A small image captioner, trained from scratch.
Training: 11500 steps, batches of 512.
Rows from block 4 of the image encoder of a small image captioner, named by matrix and row number. Rows with one number belong to one neuron. Each number is 50 + 12 x the weight over its row's rms, rounded and kept within 0 to 99. All counts start at 0.
After each neuron's rows are labels from the 100 images, of 14848, where the neuron reaches its largest size: "strongest on" is what is common among them. Only what is clearly more common there than usual is listed. The data: photos with spoken descriptions (Open Images, Localized Narratives).
# gate: MLP gate (encoder.blocks.4.mlp.gate.weight, 640x160), inputs 0-159
# fc1: MLP up (encoder.blocks.4.mlp.fc1.weight, 640x160), inputs 0-159
# fc2: MLP down (encoder.blocks.4.mlp.fc2.weight, 160x640, transposed), outputs 0-159

gate.24:60 67 56 45 33 39 64 47 79 48 30 65 50 45 60 63 54 53 30 30 49 39 37 65 67 63 45 58 54 44 32 50 25 65 64 49 64 58 22 50 64 59 46 61 61 43 46 62 62 41 41 35 58 40 50 47 33 60 73 44 36 37 47 51 55 56 65 70 36 52 62 69 54 38 38 56 29 72 49 40 50 36 50 50 40 62 40 65 62 45 50 56 19 59 49 53 41 33 70 55 46 56 60 35 50 58 47 60 59 56 55 54 58 71 63 54 37 55 45 77 65 48 52 51 52 50 69 55 32 45 75 46 58 51 45 52 33 61 43 65 33 47 49 60 41 29 51 25 47 61 49 54 50 56 56 50 66 80 50 46
fc1.24:27 67 56 80 62 32 27 49 58 42 62 47 52 68 54 54 55 38 40 42 66 38 53 44 65 64 50 59 67 53 48 56 42 57 50 45 49 46 35 49 38 54 43 53 60 51 28 56 71 36 51 56 48 43 54 45 40 39 68 48 19 55 60 43 47 47 58 61 33 64 55 54 56 36 61 40 41 69 45 52 74 42 25 60 49 44 47 35 55 48 51 66 52 37 73 58 71 45 28 53 61 63 41 68 22 35 60 62 59 42 54 47 61 58 56 67 53 60 54 57 60 39 69 79 38 59 49 62 50 58 39 42 81 58 59 66 35 53 36 49 46 58 79 61 66 49 55 56 52 55 49 50 39 55 60 42 42 58 61 70
fc2.24:29 25 29 53 30 61 49 42 53 48 48 63 42 50 65 60 43 35 49 58 45 32 70 55 58 35 43 47 57 42 46 45 31 53 44 40 49 57 52 45 54 52 41 46 27 53 73 65 20 47 33 48 55 35 61 64 35 37 42 29 79 41 51 32 56 65 38 46 48 63 68 64 46 50 34 67 50 59 47 50 38 57 64 68 45 55 69 56 61 59 28 48 45 54 42 55 53 36 63 30 61 65 59 48 45 52 61 55 42 47 29 33 38 52 56 44 41 39 62 26 40 76 36 24 45 49 40 58 28 62 53 53 54 55 45 30 64 57 37 72 54 43 50 56 40 57 67 33 42 48 69 36 54 47 40 63 38 45 51 44
strongest on: text has "people"

gate.165:55 54 53 71 44 62 46 57 43 33 55 74 47 50 62 33 28 66 59 50 54 29 63 36 37 53 54 59 58 55 44 43 55 31 56 65 66 56 57 66 29 51 60 49 49 81 43 47 59 37 50 52 59 50 58 46 41 51 42 37 42 44 69 46 45 50 32 45 63 48 60 61 49 56 36 40 38 38 65 32 55 41 71 67 41 49 46 50 45 54 64 36 41 49 62 42 49 61 47 53 64 72 54 41 81 31 51 38 61 61 49 39 56 73 45 71 63 57 63 52 29 27 40 57 62 65 58 37 35 40 51 74 49 68 37 46 57 34 49 52 41 58 58 77 46 30 50 49 54 49 53 71 75 64 75 61 56 57 52 60
fc1.165:61 50 49 66 47 51 68 54 70 67 58 64 83 49 36 56 40 45 48 58 77 39 42 48 53 74 65 36 51 36 54 44 39 50 53 57 48 45 35 55 62 77 37 51 50 35 53 56 59 39 63 71 50 46 63 50 60 40 30 54 53 50 50 55 54 55 57 58 63 45 56 44 28 66 69 53 39 40 57 70 59 57 25 43 30 46 49 70 52 53 73 44 52 54 45 56 75 49 56 51 51 43 32 66 34 51 49 56 41 45 58 49 60 48 56 74 55 41 55 52 26 52 56 74 58 46 49 37 65 33 50 59 33 47 49 51 57 48 51 47 59 28 58 70 52 68 48 56 51 44 75 70 37 44 64 26 27 67 53 27
fc2.165:51 59 39 45 41 48 26 53 52 25 56 59 42 39 48 67 34 61 34 54 50 36 43 73 37 50 40 52 47 39 73 51 44 41 52 59 52 46 59 61 69 35 61 34 54 35 62 35 19 58 44 53 44 51 41 37 38 53 38 51 66 45 56 50 34 59 39 38 49 30 49 23 53 36 49 41 68 65 21 63 60 44 37 34 68 36 48 60 53 55 70 48 46 50 32 53 43 58 59 48 47 41 63 47 51 57 64 49 26 24 52 47 38 60 34 52 44 55 52 42 66 61 65 28 65 64 54 51 22 42 36 35 49 61 58 41 46 77 57 53 44 40 60 45 54 64 43 32 31 59 37 62 75 60 60 47 56 46 49 41
strongest on: text has "wearing"; text has "woman"

gate.378:47 55 49 36 33 59 44 52 39 46 37 60 32 45 69 54 24 49 56 31 61 54 40 34 52 51 34 32 69 35 59 32 32 33 34 34 52 51 34 66 53 65 60 59 54 46 59 41 51 47 41 45 58 48 58 63 64 38 54 41 37 46 47 49 59 49 70 50 69 33 56 61 45 53 47 38 27 31 41 56 68 46 32 49 50 50 33 46 23 33 40 60 60 78 55 60 36 71 38 51 44 34 47 29 45 64 52 62 66 36 48 43 52 37 25 49 20 47 36 55 47 44 43 57 37 62 48 44 75 61 36 42 50 58 32 60 41 65 38 28 46 46 40 57 37 56 56 49 25 54 63 65 54 42 43 45 58 33 45 54
fc1.378:42 67 41 59 48 52 38 46 15 37 44 49 64 58 38 36 61 34 70 49 44 72 75 55 54 38 63 54 59 69 66 53 52 40 32 36 46 50 36 76 49 49 48 58 57 43 42 35 78 47 64 62 59 57 53 51 45 54 41 50 39 51 28 55 44 40 59 65 38 53 44 60 34 53 31 32 51 49 37 71 29 63 47 36 48 34 40 49 42 46 60 69 42 63 63 54 77 49 53 58 38 67 59 55 31 72 48 62 55 71 59 70 63 64 39 46 58 36 38 33 27 44 61 51 43 39 39 34 37 31 45 32 50 50 59 50 28 44 43 53 61 42 35 50 36 35 49 52 35 56 40 44 36 49 43 64 54 39 51 48
fc2.378:65 53 42 44 38 55 50 45 45 52 64 50 45 60 48 68 61 56 67 60 26 42 43 38 37 32 60 41 40 60 55 35 57 63 43 54 33 57 47 45 35 82 38 80 54 55 32 49 46 52 55 37 57 53 49 57 41 52 42 49 51 60 47 60 52 39 43 55 57 54 40 71 58 59 47 60 50 33 49 60 57 60 43 43 46 40 35 68 32 54 58 43 42 66 45 56 53 39 39 49 73 38 52 45 54 63 39 92 59 39 35 43 39 60 33 72 39 39 55 78 46 65 58 84 51 34 65 51 62 42 48 55 45 49 43 37 58 51 55 27 85 37 52 51 38 68 24 43 57 60 58 50 31 60 56 48 60 54 53 43
strongest on: text has "wearing"

gate.390:31 43 35 45 24 35 74 53 73 60 37 59 44 58 39 62 51 55 40 42 37 53 55 49 35 58 70 81 41 26 59 50 42 45 53 43 60 42 46 55 60 60 45 47 50 43 65 27 44 38 48 34 54 63 79 53 66 49 54 65 57 53 39 56 50 62 57 51 47 25 48 38 59 52 35 66 53 65 42 07 45 56 35 50 52 40 34 62 52 53 60 43 50 40 44 64 53 48 52 53 54 54 44 42 56 55 71 59 60 50 63 44 39 32 67 63 49 41 13 43 53 42 32 42 60 60 72 59 49 46 38 76 49 66 50 51 42 61 38 40 62 53 37 71 39 35 38 34 42 52 36 49 38 38 59 51 43 47 52 53
fc1.390:49 34 41 40 46 50 63 55 72 41 50 55 36 40 51 44 49 55 47 51 41 20 74 51 29 54 26 53 60 36 46 58 65 37 68 56 46 51 24 50 83 46 48 82 56 56 43 48 39 57 38 41 62 39 57 79 44 59 42 46 64 66 53 38 48 75 58 52 45 43 33 49 68 54 54 47 25 32 53 44 41 49 66 46 57 78 59 54 48 73 46 65 45 49 36 73 45 51 36 53 62 51 50 39 50 50 41 55 51 45 43 56 37 56 47 46 58 60 52 64 43 48 53 49 58 34 66 65 50 44 70 36 38 54 53 62 58 63 66 48 59 52 52 58 52 70 60 54 55 54 58 59 39 23 54 50 44 41 21 79
fc2.390:30 62 36 50 67 52 42 44 47 50 32 42 31 35 49 43 38 68 31 61 58 42 49 42 64 58 67 76 56 83 52 62 41 53 45 37 58 31 62 43 45 58 44 28 38 45 38 54 43 40 57 36 32 62 44 43 64 60 60 38 48 53 52 48 55 33 34 52 41 53 54 44 48 55 53 65 50 53 32 66 37 41 60 65 45 55 37 28 54 80 49 54 68 46 57 55 38 32 57 49 35 87 46 61 45 62 38 32 67 64 60 36 38 61 29 43 35 65 52 51 46 51 39 62 39 40 69 53 58 40 58 47 37 43 34 44 41 51 33 38 47 65 65 51 67 58 61 59 34 55 33 42 37 31 51 34 52 69 47 55
strongest on: text has "people"

gate.40:51 59 62 54 48 37 73 44 63 42 43 30 21 41 50 37 47 13 41 38 46 46 47 44 42 71 64 56 43 45 48 37 50 71 45 74 57 75 57 54 39 41 31 46 42 47 44 38 60 42 55 46 27 47 49 60 43 72 22 54 64 25 26 49 22 54 37 59 58 55 50 67 47 43 30 54 26 33 43 29 49 45 48 41 53 44 42 46 47 69 47 35 48 46 51 81 53 36 71 53 51 46 82 54 59 63 37 52 50 55 51 54 41 50 32 50 34 50 49 46 30 42 54 39 52 44 46 49 45 33 29 59 44 50 71 45 54 47 56 46 45 49 45 55 36 45 48 34 67 54 64 53 51 40 48 57 54 59 42 47
fc1.40:47 40 41 43 56 63 49 38 38 61 48 51 42 48 50 39 57 34 54 59 54 49 39 41 54 47 40 54 64 63 43 55 52 62 41 37 33 51 44 40 41 50 59 62 43 46 64 42 33 41 51 32 43 54 47 47 56 57 56 63 61 29 53 53 63 51 49 40 34 61 60 67 51 22 26 75 20 37 67 34 51 64 49 54 77 72 40 55 24 57 27 35 60 50 66 40 31 63 24 36 73 51 46 48 58 45 42 48 64 45 45 79 47 60 42 48 30 58 66 56 49 47 62 54 49 69 56 47 50 82 60 62 60 60 64 60 26 40 41 56 62 48 39 61 29 61 45 57 58 49 52 54 82 50 48 69 47 52 48 51
fc2.40:46 40 35 71 46 45 46 34 42 34 26 44 39 48 39 64 49 33 69 51 48 76 63 50 52 59 30 53 30 60 41 69 45 44 70 33 62 55 42 32 41 46 52 54 34 42 43 68 49 50 55 50 77 45 52 56 48 46 61 54 34 45 50 34 67 49 44 43 61 26 42 39 35 66 31 58 35 62 62 56 55 39 44 42 40 55 48 69 48 37 25 46 53 53 38 63 62 61 48 54 46 45 59 40 21 47 41 48 75 49 51 45 38 59 45 48 59 60 66 39 45 39 47 50 50 45 33 58 36 60 35 68 49 46 42 68 56 58 53 41 63 67 36 61 42 74 48 70 58 21 54 59 30 63 29 55 59 62 50 30
strongest on: text has "people"

gate.435:24 48 49 49 58 41 65 61 62 71 39 59 38 28 57 52 57 50 58 42 42 33 39 60 67 67 56 64 54 50 42 52 55 40 50 52 54 50 57 53 57 67 22 43 29 42 46 50 64 45 56 59 53 39 61 69 56 66 47 50 51 46 53 40 62 57 59 65 47 51 56 57 26 54 43 47 44 34 53 48 44 65 49 42 48 45 48 55 27 53 53 45 51 43 58 42 35 11 41 48 48 50 76 40 47 41 41 34 47 43 62 55 69 60 39 64 31 54 49 65 49 35 70 54 47 61 53 36 32 61 62 50 41 34 51 41 41 54 43 55 74 27 40 59 32 40 30 22 57 32 65 52 51 42 71 66 85 69 57 51
fc1.435:38 57 56 49 58 53 31 64 43 70 56 53 33 53 36 47 39 31 54 68 40 43 38 39 73 51 66 45 47 39 39 52 19 63 51 59 80 39 52 49 56 54 58 54 46 61 54 39 35 60 22 55 48 69 49 50 64 52 48 44 57 68 47 61 39 42 65 52 31 59 41 45 59 55 71 39 50 62 67 31 48 49 53 38 54 51 53 26 63 42 60 53 40 34 75 45 56 54 41 18 56 74 48 38 63 34 30 62 42 45 53 45 50 56 50 28 35 56 44 56 50 63 32 60 54 62 66 50 31 55 47 48 63 56 47 39 58 53 42 73 36 33 54 58 55 39 59 37 69 62 54 21 58 45 57 33 64 37 57 59
fc2.435:49 53 48 65 37 59 47 36 51 35 76 41 48 73 47 25 50 48 41 42 27 60 59 51 56 36 51 40 32 68 63 65 42 43 48 38 51 69 48 56 57 47 35 48 61 56 53 53 53 54 54 51 55 54 38 47 47 43 31 42 40 51 38 30 59 65 55 49 55 68 67 55 40 43 61 53 49 36 55 71 20 40 67 51 53 77 57 72 47 38 58 50 46 50 78 50 54 45 34 56 60 50 45 59 38 64 25 50 77 47 29 50 42 67 43 62 51 52 44 60 42 13 48 60 53 36 57 57 57 26 70 51 42 40 38 58 30 51 56 53 61 53 65 57 42 43 61 30 36 49 41 57 66 56 36 25 56 51 60 69
strongest on: text has "people"; text has "table"; text has "sitting"