A small image captioner, trained from scratch: encoder width 160.
Rows from block 5 of the image encoder of a small image captioner, named by matrix and row number. Rows with one number belong to one neuron. Each number is 500 + 40 x the weight over its row's rms, rounded and kept within 0 to 999. All counts start at 0. Numbers have three digits each.
Before each neuron's rows are labels from the 100 images, of 14848, where the neuron reaches its largest size: "patch colour" is the nearest of a few named colours to the mean colour under the peak. Only what is clearly more common there than usual is listed. The data: photos with spoken descriptions (Open Images, Localized Narratives).
# gate: MLP gate (encoder.blocks.5.mlp.gate.weight, 640x160), inputs 0-79
# fc1: MLP up (encoder.blocks.5.mlp.fc1.weight, 640x160), inputs 0-79
# fc2: MLP down (encoder.blocks.5.mlp.fc2.weight, 160x640, transposed), outputs 0-79

patch colour: white
gate.338:435489516483439520474508473543553535452437466472522499602507473468552499481512484478521509517555504403564503454517523454559530508537434533499534518414551511494544491439472465576555495449466530440553479488454531524553494507488500486471511519
fc1.338:580480497515498423512542508418483523500520494462446494504512518483451492559513489514486553450508464491467576496521576460492494448522479538462471491563495548520473553473473526478483496539529522557535558443520474515459477468434413501398515463
fc2.338:515522449482495496477512533435425517473506495592461543509451482511476526534386470456472527559466544538526498518501571486481529471479486559603516557474473431520477517472501484549581547525528498379477493405520496486536516510452421517477510524

patch colour: pink
gate.632:444473457388457459492499458475522458490489499512484494529414504511538532489542453470481410487541525517473443479456524460480477489471511405472459586535560534465495464478447477505453539413527430490472439491494454533453511463510411456525431491
fc1.632:474495547564457587509443544529528464497430578442504496454541443472510543487493455440523557460510486482572589546506458568491523502511491417528501524537430556491447443545482502582493500557439583469524494555471532504535475460491529492493498466
fc2.632:487456443485485413543550558564465549430529461459500458511490537458458535570532456532502431530448522529537570493533536482557485470497582520560483521407496499469460525533517486558481544500509468531557468528537485503523489501468487499515469430

patch colour: black
gate.630:535514567558510472491521523465524486505506474481543479494532470532513583560548488511481497512520533484555550479454533514391490477522489474512509510508573485452505511497444511499485530508562517468540442544549524503581430508598450456411558424
fc1.630:484557472522449537615508449504439514532535465497471584545465481462423477505429432391455491530525502491512431489454490511468527521430458484469488477485430543507589498493499562546506562526542552448480501499498467448543502490503470500514535569
fc2.630:502531524416446424512543545509469504457421594504469531518501509561473454560463561496454478510530455574525515434528544534498568531508475459548471516524549497506460506554483557506500433515503495436515460466498503514483495465485480515487424617

patch colour: white
gate.59:404466512537538490464534463496514542494595511438520525457576489422583487494472480436458431538503584474555484503519459529546494438495474456611541536450510450452500442531457512462568505412478531452542508547522522507460499437545484477563499462
fc1.59:498501541472502545497418518536568534527522490494434505574532565528402461461512489492470483493464507544457514397527430483515511442483602588558513540454521538541493531467460513523454501538500482429513593485525517532441565536517481487547547373
fc2.59:542524463436484466471509517533522559429475461438510552517504414504504574536438505445481469462527580585416438516508501430509501510494496533536453438527537481514496531493516488566541557589512435423444524476516475539520508547509506493414548481

patch colour: black
gate.174:538473483508544522572458463518540503493529509467519418518564525517559421506580436494416515525507574440470507491456477475458472479475502539516477522513491518512581451465480517527522443428488481495531574527568491454474540462581525521471553471
fc1.174:496539516472549559497464483509538538513552492551500435554478433450493443601563454573479505449469499518450485535515511543449505518537561546483499463426529457562449449500596516470483542524500455545406496551485530509426530509456512489540542489
fc2.174:555554486492542509483387511485513456463525452535535453481496455518481552445441424429456554480507476485524442485595563532543511557507513443455512493518466532473500528448534507563493511464508519532576548449448480586483522423480444444519571545

patch colour: black
gate.165:449453547487418479457409520496543424511509552420491538470539401452562485502477472515531484496518452526492591446586489479553518542520468521528537473516434442511522562434465457461510425514469525504507461504514507495462486489477535499475467483
fc1.165:544448553509551492572480461515526565531439474513518450501523550496420450472498513503484518551397462485499398492559513536445527532521543487461546463517550508466504478559568464472481562515515523519481441508495483476461530534501493506547461483
fc2.165:501474473499503506530510475471442495505512491499450514557457509531502550486474441488483502451574488435420556517436454475547542466522453524504436528484512489500507531437515520546530514423535525489466536534535488540490522515526456512523500482

patch colour: cyan; blue
gate.233:462476445509478505517488517526510483476452546515480522488446431510536529547470554468511474536520598513495542547489489499510503489484458478442504564475509563495468437556492430551496544520540460449535483518559459543505501470484488541476548500
fc1.233:525538525453470444482519565525506526499564562544488577484497605471537458504562504468492555429500525493533502462508499490505533476526469474541531574515594512485464474495400519607479515516576522454501564505508522608485542484443468505539463493
fc2.233:508434443431520493494537510482457490524515515594469479457539443489496355488578529444446500471503567538477513496549443473538516509552468426470515469497493525508490458421517457581400571501450544460466549497506495572541528478571471547527534462

patch colour: grey
gate.69:457454466502450449442487446488509441526513505498460523569418466555491532512541497594464507515541548446494504461473560462467486542550559433503411566429473514535461474471485457518562455515498429509542527569470476529442461465516476482452501457
fc1.69:520551522525451493483518473512448523431456469520514503459438413543540427484504446548481529545454560522523514489517429522499430518489546514459400464460426496567446461476484450485474512492499489430496453491421477469481504512423554517459511534
fc2.69:467569466529517438548493571517480515463489538477539482437566465509556469466506517468550460545518492514444512461550533395469540519545481485482436524527488439543546495536542487498514437550492495496557485516552468500530517486566522514556500485

patch colour: pink
gate.395:502465493523514501467512501521500483469506514503437480515403485460467491466426483449579519514526528503497489491491510479511474486527541497510495576453551522437465463567490429509542598474591503461477528577547446495488473505452485450484559464
fc1.395:506445443483518450455592466500489532513524506538501536497497474463443495479428466551492571513493569433478423507527532445492496497538541501534559508488512472486501558507548417407495572492513463517533553498509504513536517572394534455497550514
fc2.395:560500481518536508498446566508501436545479415454436518502477516531471475530482513562516476469505471521477478479462541602485499491509484511531498500524461402506426515509505480489526476461506461475508504585539487492529472430490552476529448497

patch colour: grey
gate.100:440536461456473576508473506518560585416496581519544491479453477497506535473500474495571501502498503515471458509460509525512466513467504474477452527496502503475458467501461411542525467439465486526480521536512493499510506451477461499487446524
fc1.100:567466549549573442513502456466527536528510509462506459430471523516421580516478526472459480508496564521526469526536494481483501502499476500564510514478458461513487512412551491548480555508482482475552477500565536482498499543527456514474501504
fc2.100:431527516501520517479506492594592472495540463486460526444390464454482547465571526512527517508509467537509536617537520465501464509446490456498471517538537576497456439512554526514523627521457452511514564428514455527485499463569525480493523452

patch colour: grey
gate.22:451529472538448469512454526513515468482570509519503547497491464418502483580483482525461518477595548477544506508543490469545560489481513462510509491485568520562455518495511473553533531536538516549551550576489482480473564446531551477487477480
fc1.22:549478384526528455565533456376537517531461510517446539494485517541514423471505491438487478508491575549519534534553530482462498504486536458536477481474470474420489476488444483441514414497532521534484556524457494480513503573533505446568460467
fc2.22:545460537495538576537467481481516496458461512511500500546528503462559493532553568488457486493581509396377526514523435457498402411544473505439523476535469489474472534499472544513547503537483442542469497486503521560532528509580513555485552476

patch colour: grey
gate.585:527520456501513497477503547444502477488511488502520496459502438526466512528494463476543500460540526523536540494474494506457443493516496489452461592535458533526494453480475488469525471502553448564446520494516474445526510390517472466435509462
fc1.585:492497494457491534519470486570554549463503560466419484529440523458517449530592506512495602498527489487482565454603523485562546515514473468548564474514544491510543529514393499491521451458442565469554459482543472482501482547443470495492580468
fc2.585:559519493469471504527513550470525521464479539551414467446452568543465478509543475475562519455493535523487550474574559435525416507458505480436500576435445505480478511532427499541532538445508535492584450456487444488471493496450452466437550480

patch colour: pink
gate.45:413496494392579502489534440518496511475491519465426442510485488493549463489580484467470483485497472580567451515444512508501560507447482422484471496526472471511491463500388517503528431521460474493487520479589555494517520499438515571517439445
fc1.45:494577522496511523432532511453494558518499568456472470519520540466511589517447520511543462487515448488476474401541408516487426532459574463440536540511590513405511547524467490470508549506509459469493514508509479510470573409462512516490465449
fc2.45:475451436539524532419451494504509472465505506468469510501479474436455523487543522499503526483504525560506453464461504499458544486460483548486481654493555501519562445455484493470496483457417455515486487556532518491471520534503482515507470486

patch colour: black
gate.2:498512466559505524496519588484508488457478447452486432509478472512540555596629514476455486533483488548502540525566538532463497529463537557536481550467489511499497548564448510536524441525490510507500440466577475522539447523512473468528511485
fc1.2:400499491510523434442462513545509518580484500497522511541565508493525507517499479513539529514482524507485430459465531502472509512506464581485456555485540550474471539527440534447521534506463541520490525561520497448456506572514544550500543495
fc2.2:549478514451498508507470429556492430423479523524499476478518460471515487475478514532476498445449564539509426482475491449490517467530548546459498461505507465566507562538497488459436461511575457584506561516395466530473495491540541454477555499

patch colour: white; pink
gate.252:482508560455498464519436490499525573490510456475495451460468495449628481481494563521520430525449477564454501572444472552498496470501436509520474491487493509469473464536475486561461511480542487498462456495498500611468585407469503449512426527
fc1.252:560461443530547481456455526434524507503451580551528492538494498567517437476483508467471446536521470453549581493553403523524521452477550502503500476498581477506508462513513527575496535554470522496443466487513547489482439456497526464508532462
fc2.252:542540482461468485542477540492575498550555480489463455468502517461482489460508536531527455467539446458503532454457491528438489468453522546545445538524519560494484530504559470510483529513446509504584588483470496490500523459404520498495464547

patch colour: pink
gate.52:437454516494508451555560525436607480470528494427472524514476433482505546474533482579408484550573475496440524475479548445531503477526522543418430498502490500524498494495408488608556471501511496495488483473473465458607501449479465482558471467
fc1.52:495524472524508500436438438478406468527508468511530504486546529476548469578496460554506398535409569513487516536579536489491512470572460525497472509503514458462477555495550580482476521483460468474514498528531441540460539577395469540511563558
fc2.52:487474496533491541459506421499480541489502546493573521503466439460408491501502464475453486495524498504427482447418527617481532506512519504498470553451514455484488496473533489489485488501486478466451471507496532510533525526537534521556530531

patch colour: grey
gate.539:458523487473550445517487474487535533469576509563539526522534488478545557489454545451454483470518507475507530568436474534539469494466488525491467537494592445512470415452499517453518493456597491522547516469509519468519521493475434553576441436
fc1.539:526507505552505371432508454518503532512473561471504546559482579375538484483524468561415517458485607539398474554575476432439435504520494520538517462522501484546493530482452453514508521506470504587538489522488453437478535497469496477488460511
fc2.539:487478579416497500470474506532522534536510466523577483530475455508544518439497468456574487524467499423453498433525504557472565538503484539460477507505471534499519490557570511524479523519493493417470498499517579563535558563477557548495466487

patch colour: pink
gate.231:462443469475518474512511537517496532451528459489459529510478485444498509473472549501526512537479579481494583470494451464491491480475417503524539589460533569473554463536562529491515540515508452516529431564540483540484508468499461465471520452
fc1.231:528429486437543465494527495500473493413591505500489547551468472510510470458461494467543583465461577465467627510412485502434490524491463519429527486573517535458527477517550514515543452430526473471477493550559420536411512587520465462504490525
fc2.231:462480545477490547457558502482500474501499510543474496532560506521479442501464492584560556472493518519521448460505462564518468460497503441534568439519513534456502433457595494434510541483471497446553459467581498478454521520494570483463549538

patch colour: black
gate.0:466477443473504512486503509464418577504477474468509497472495484449490496485621568498496452558440488482510490479498502445469543508570492490509509565484507499489556477453553469453441556457456509501496515563448525521452530496533590424477501468
fc1.0:488553596480468499514447450528494433507511475500528462529480512477508446528567461515460542498511523460466432461499537500467495527485462503442494484496517545529520451551529562514517521488496464557489534513508488455510505442492563604521473452
fc2.0:505497527505527421524540551392509463451487532515445507580506488496497524539452511469554464537518481478496454444584556525527474518477480451540483410463502521594541514555495466571470506468551462475490451469528468539464557520513506470441473549

patch colour: black
gate.486:509506441591453475422482506458482483483490483496499464463485488535511499531565516399538481528482587524475543558548525572472448493541530510527468523511536525460510526485406439479524528481474455512493469464548503534463516479529521494460501480
fc1.486:520529481522521526470509537490519485523530466480481519491556496509528480475476554535484488478519460469534612419540562540486498525467446541485500520536488505547456437494560489551549491518537544535479496445478435419452509500438462511472539428
fc2.486:529537486388434522523446601464484478539482524545556467531577526485594528590488488524526460493542501438519542519532474538437537438511539496526561599425493508484502517495453570462508466485466461500458530509527485539509539475457452494455496516

patch colour: black
gate.545:414484558563509558545499483510512432468463443526479471556499481520461429563497557470556528474522470545527496467427470500437506443439465438531493553435470453473607508469514529522466475467514476493493510501524510474533481480484493469417528455
fc1.545:511526508428433553451517541472443495462493485521428486504527523421483487546463539425506496505498496506450470496536460516518521488448486491465502482504514493497498513562532601513496511560516448442442398551568523549582519478498517444476492451
fc2.545:448476516483520510468541532496491483521458549557547459512519471523570495437543430545429498464476550452598455546541486458496533565474525472454448532466470481433571421549553476559456462540493480446520489451418529484542488550480520495521454510

patch colour: pink
gate.140:484529492454523451534480497545500494481496499493454490547482454514470483494522530449583518505506522497472499526469425472486553490563385473440527563446498557468520453500482496522506505468535451477525517517621506492509479516510476536479503448
fc1.140:424492504563513466513504460473493467493547541494550554511551428484440425457512432493497498457438511543482515575478511445499506498464556447447524492461492471442489505546548486441491570546524513500523514440587408529506497532565567481551554479
fc2.140:370534517517466436458457530529539510468478560488548527512480482481532501494397485503468494476496484432552530483484537440469513514531483489431467414476537439546439498536481460540447521556538498499474482489505509461558465477453474451514531493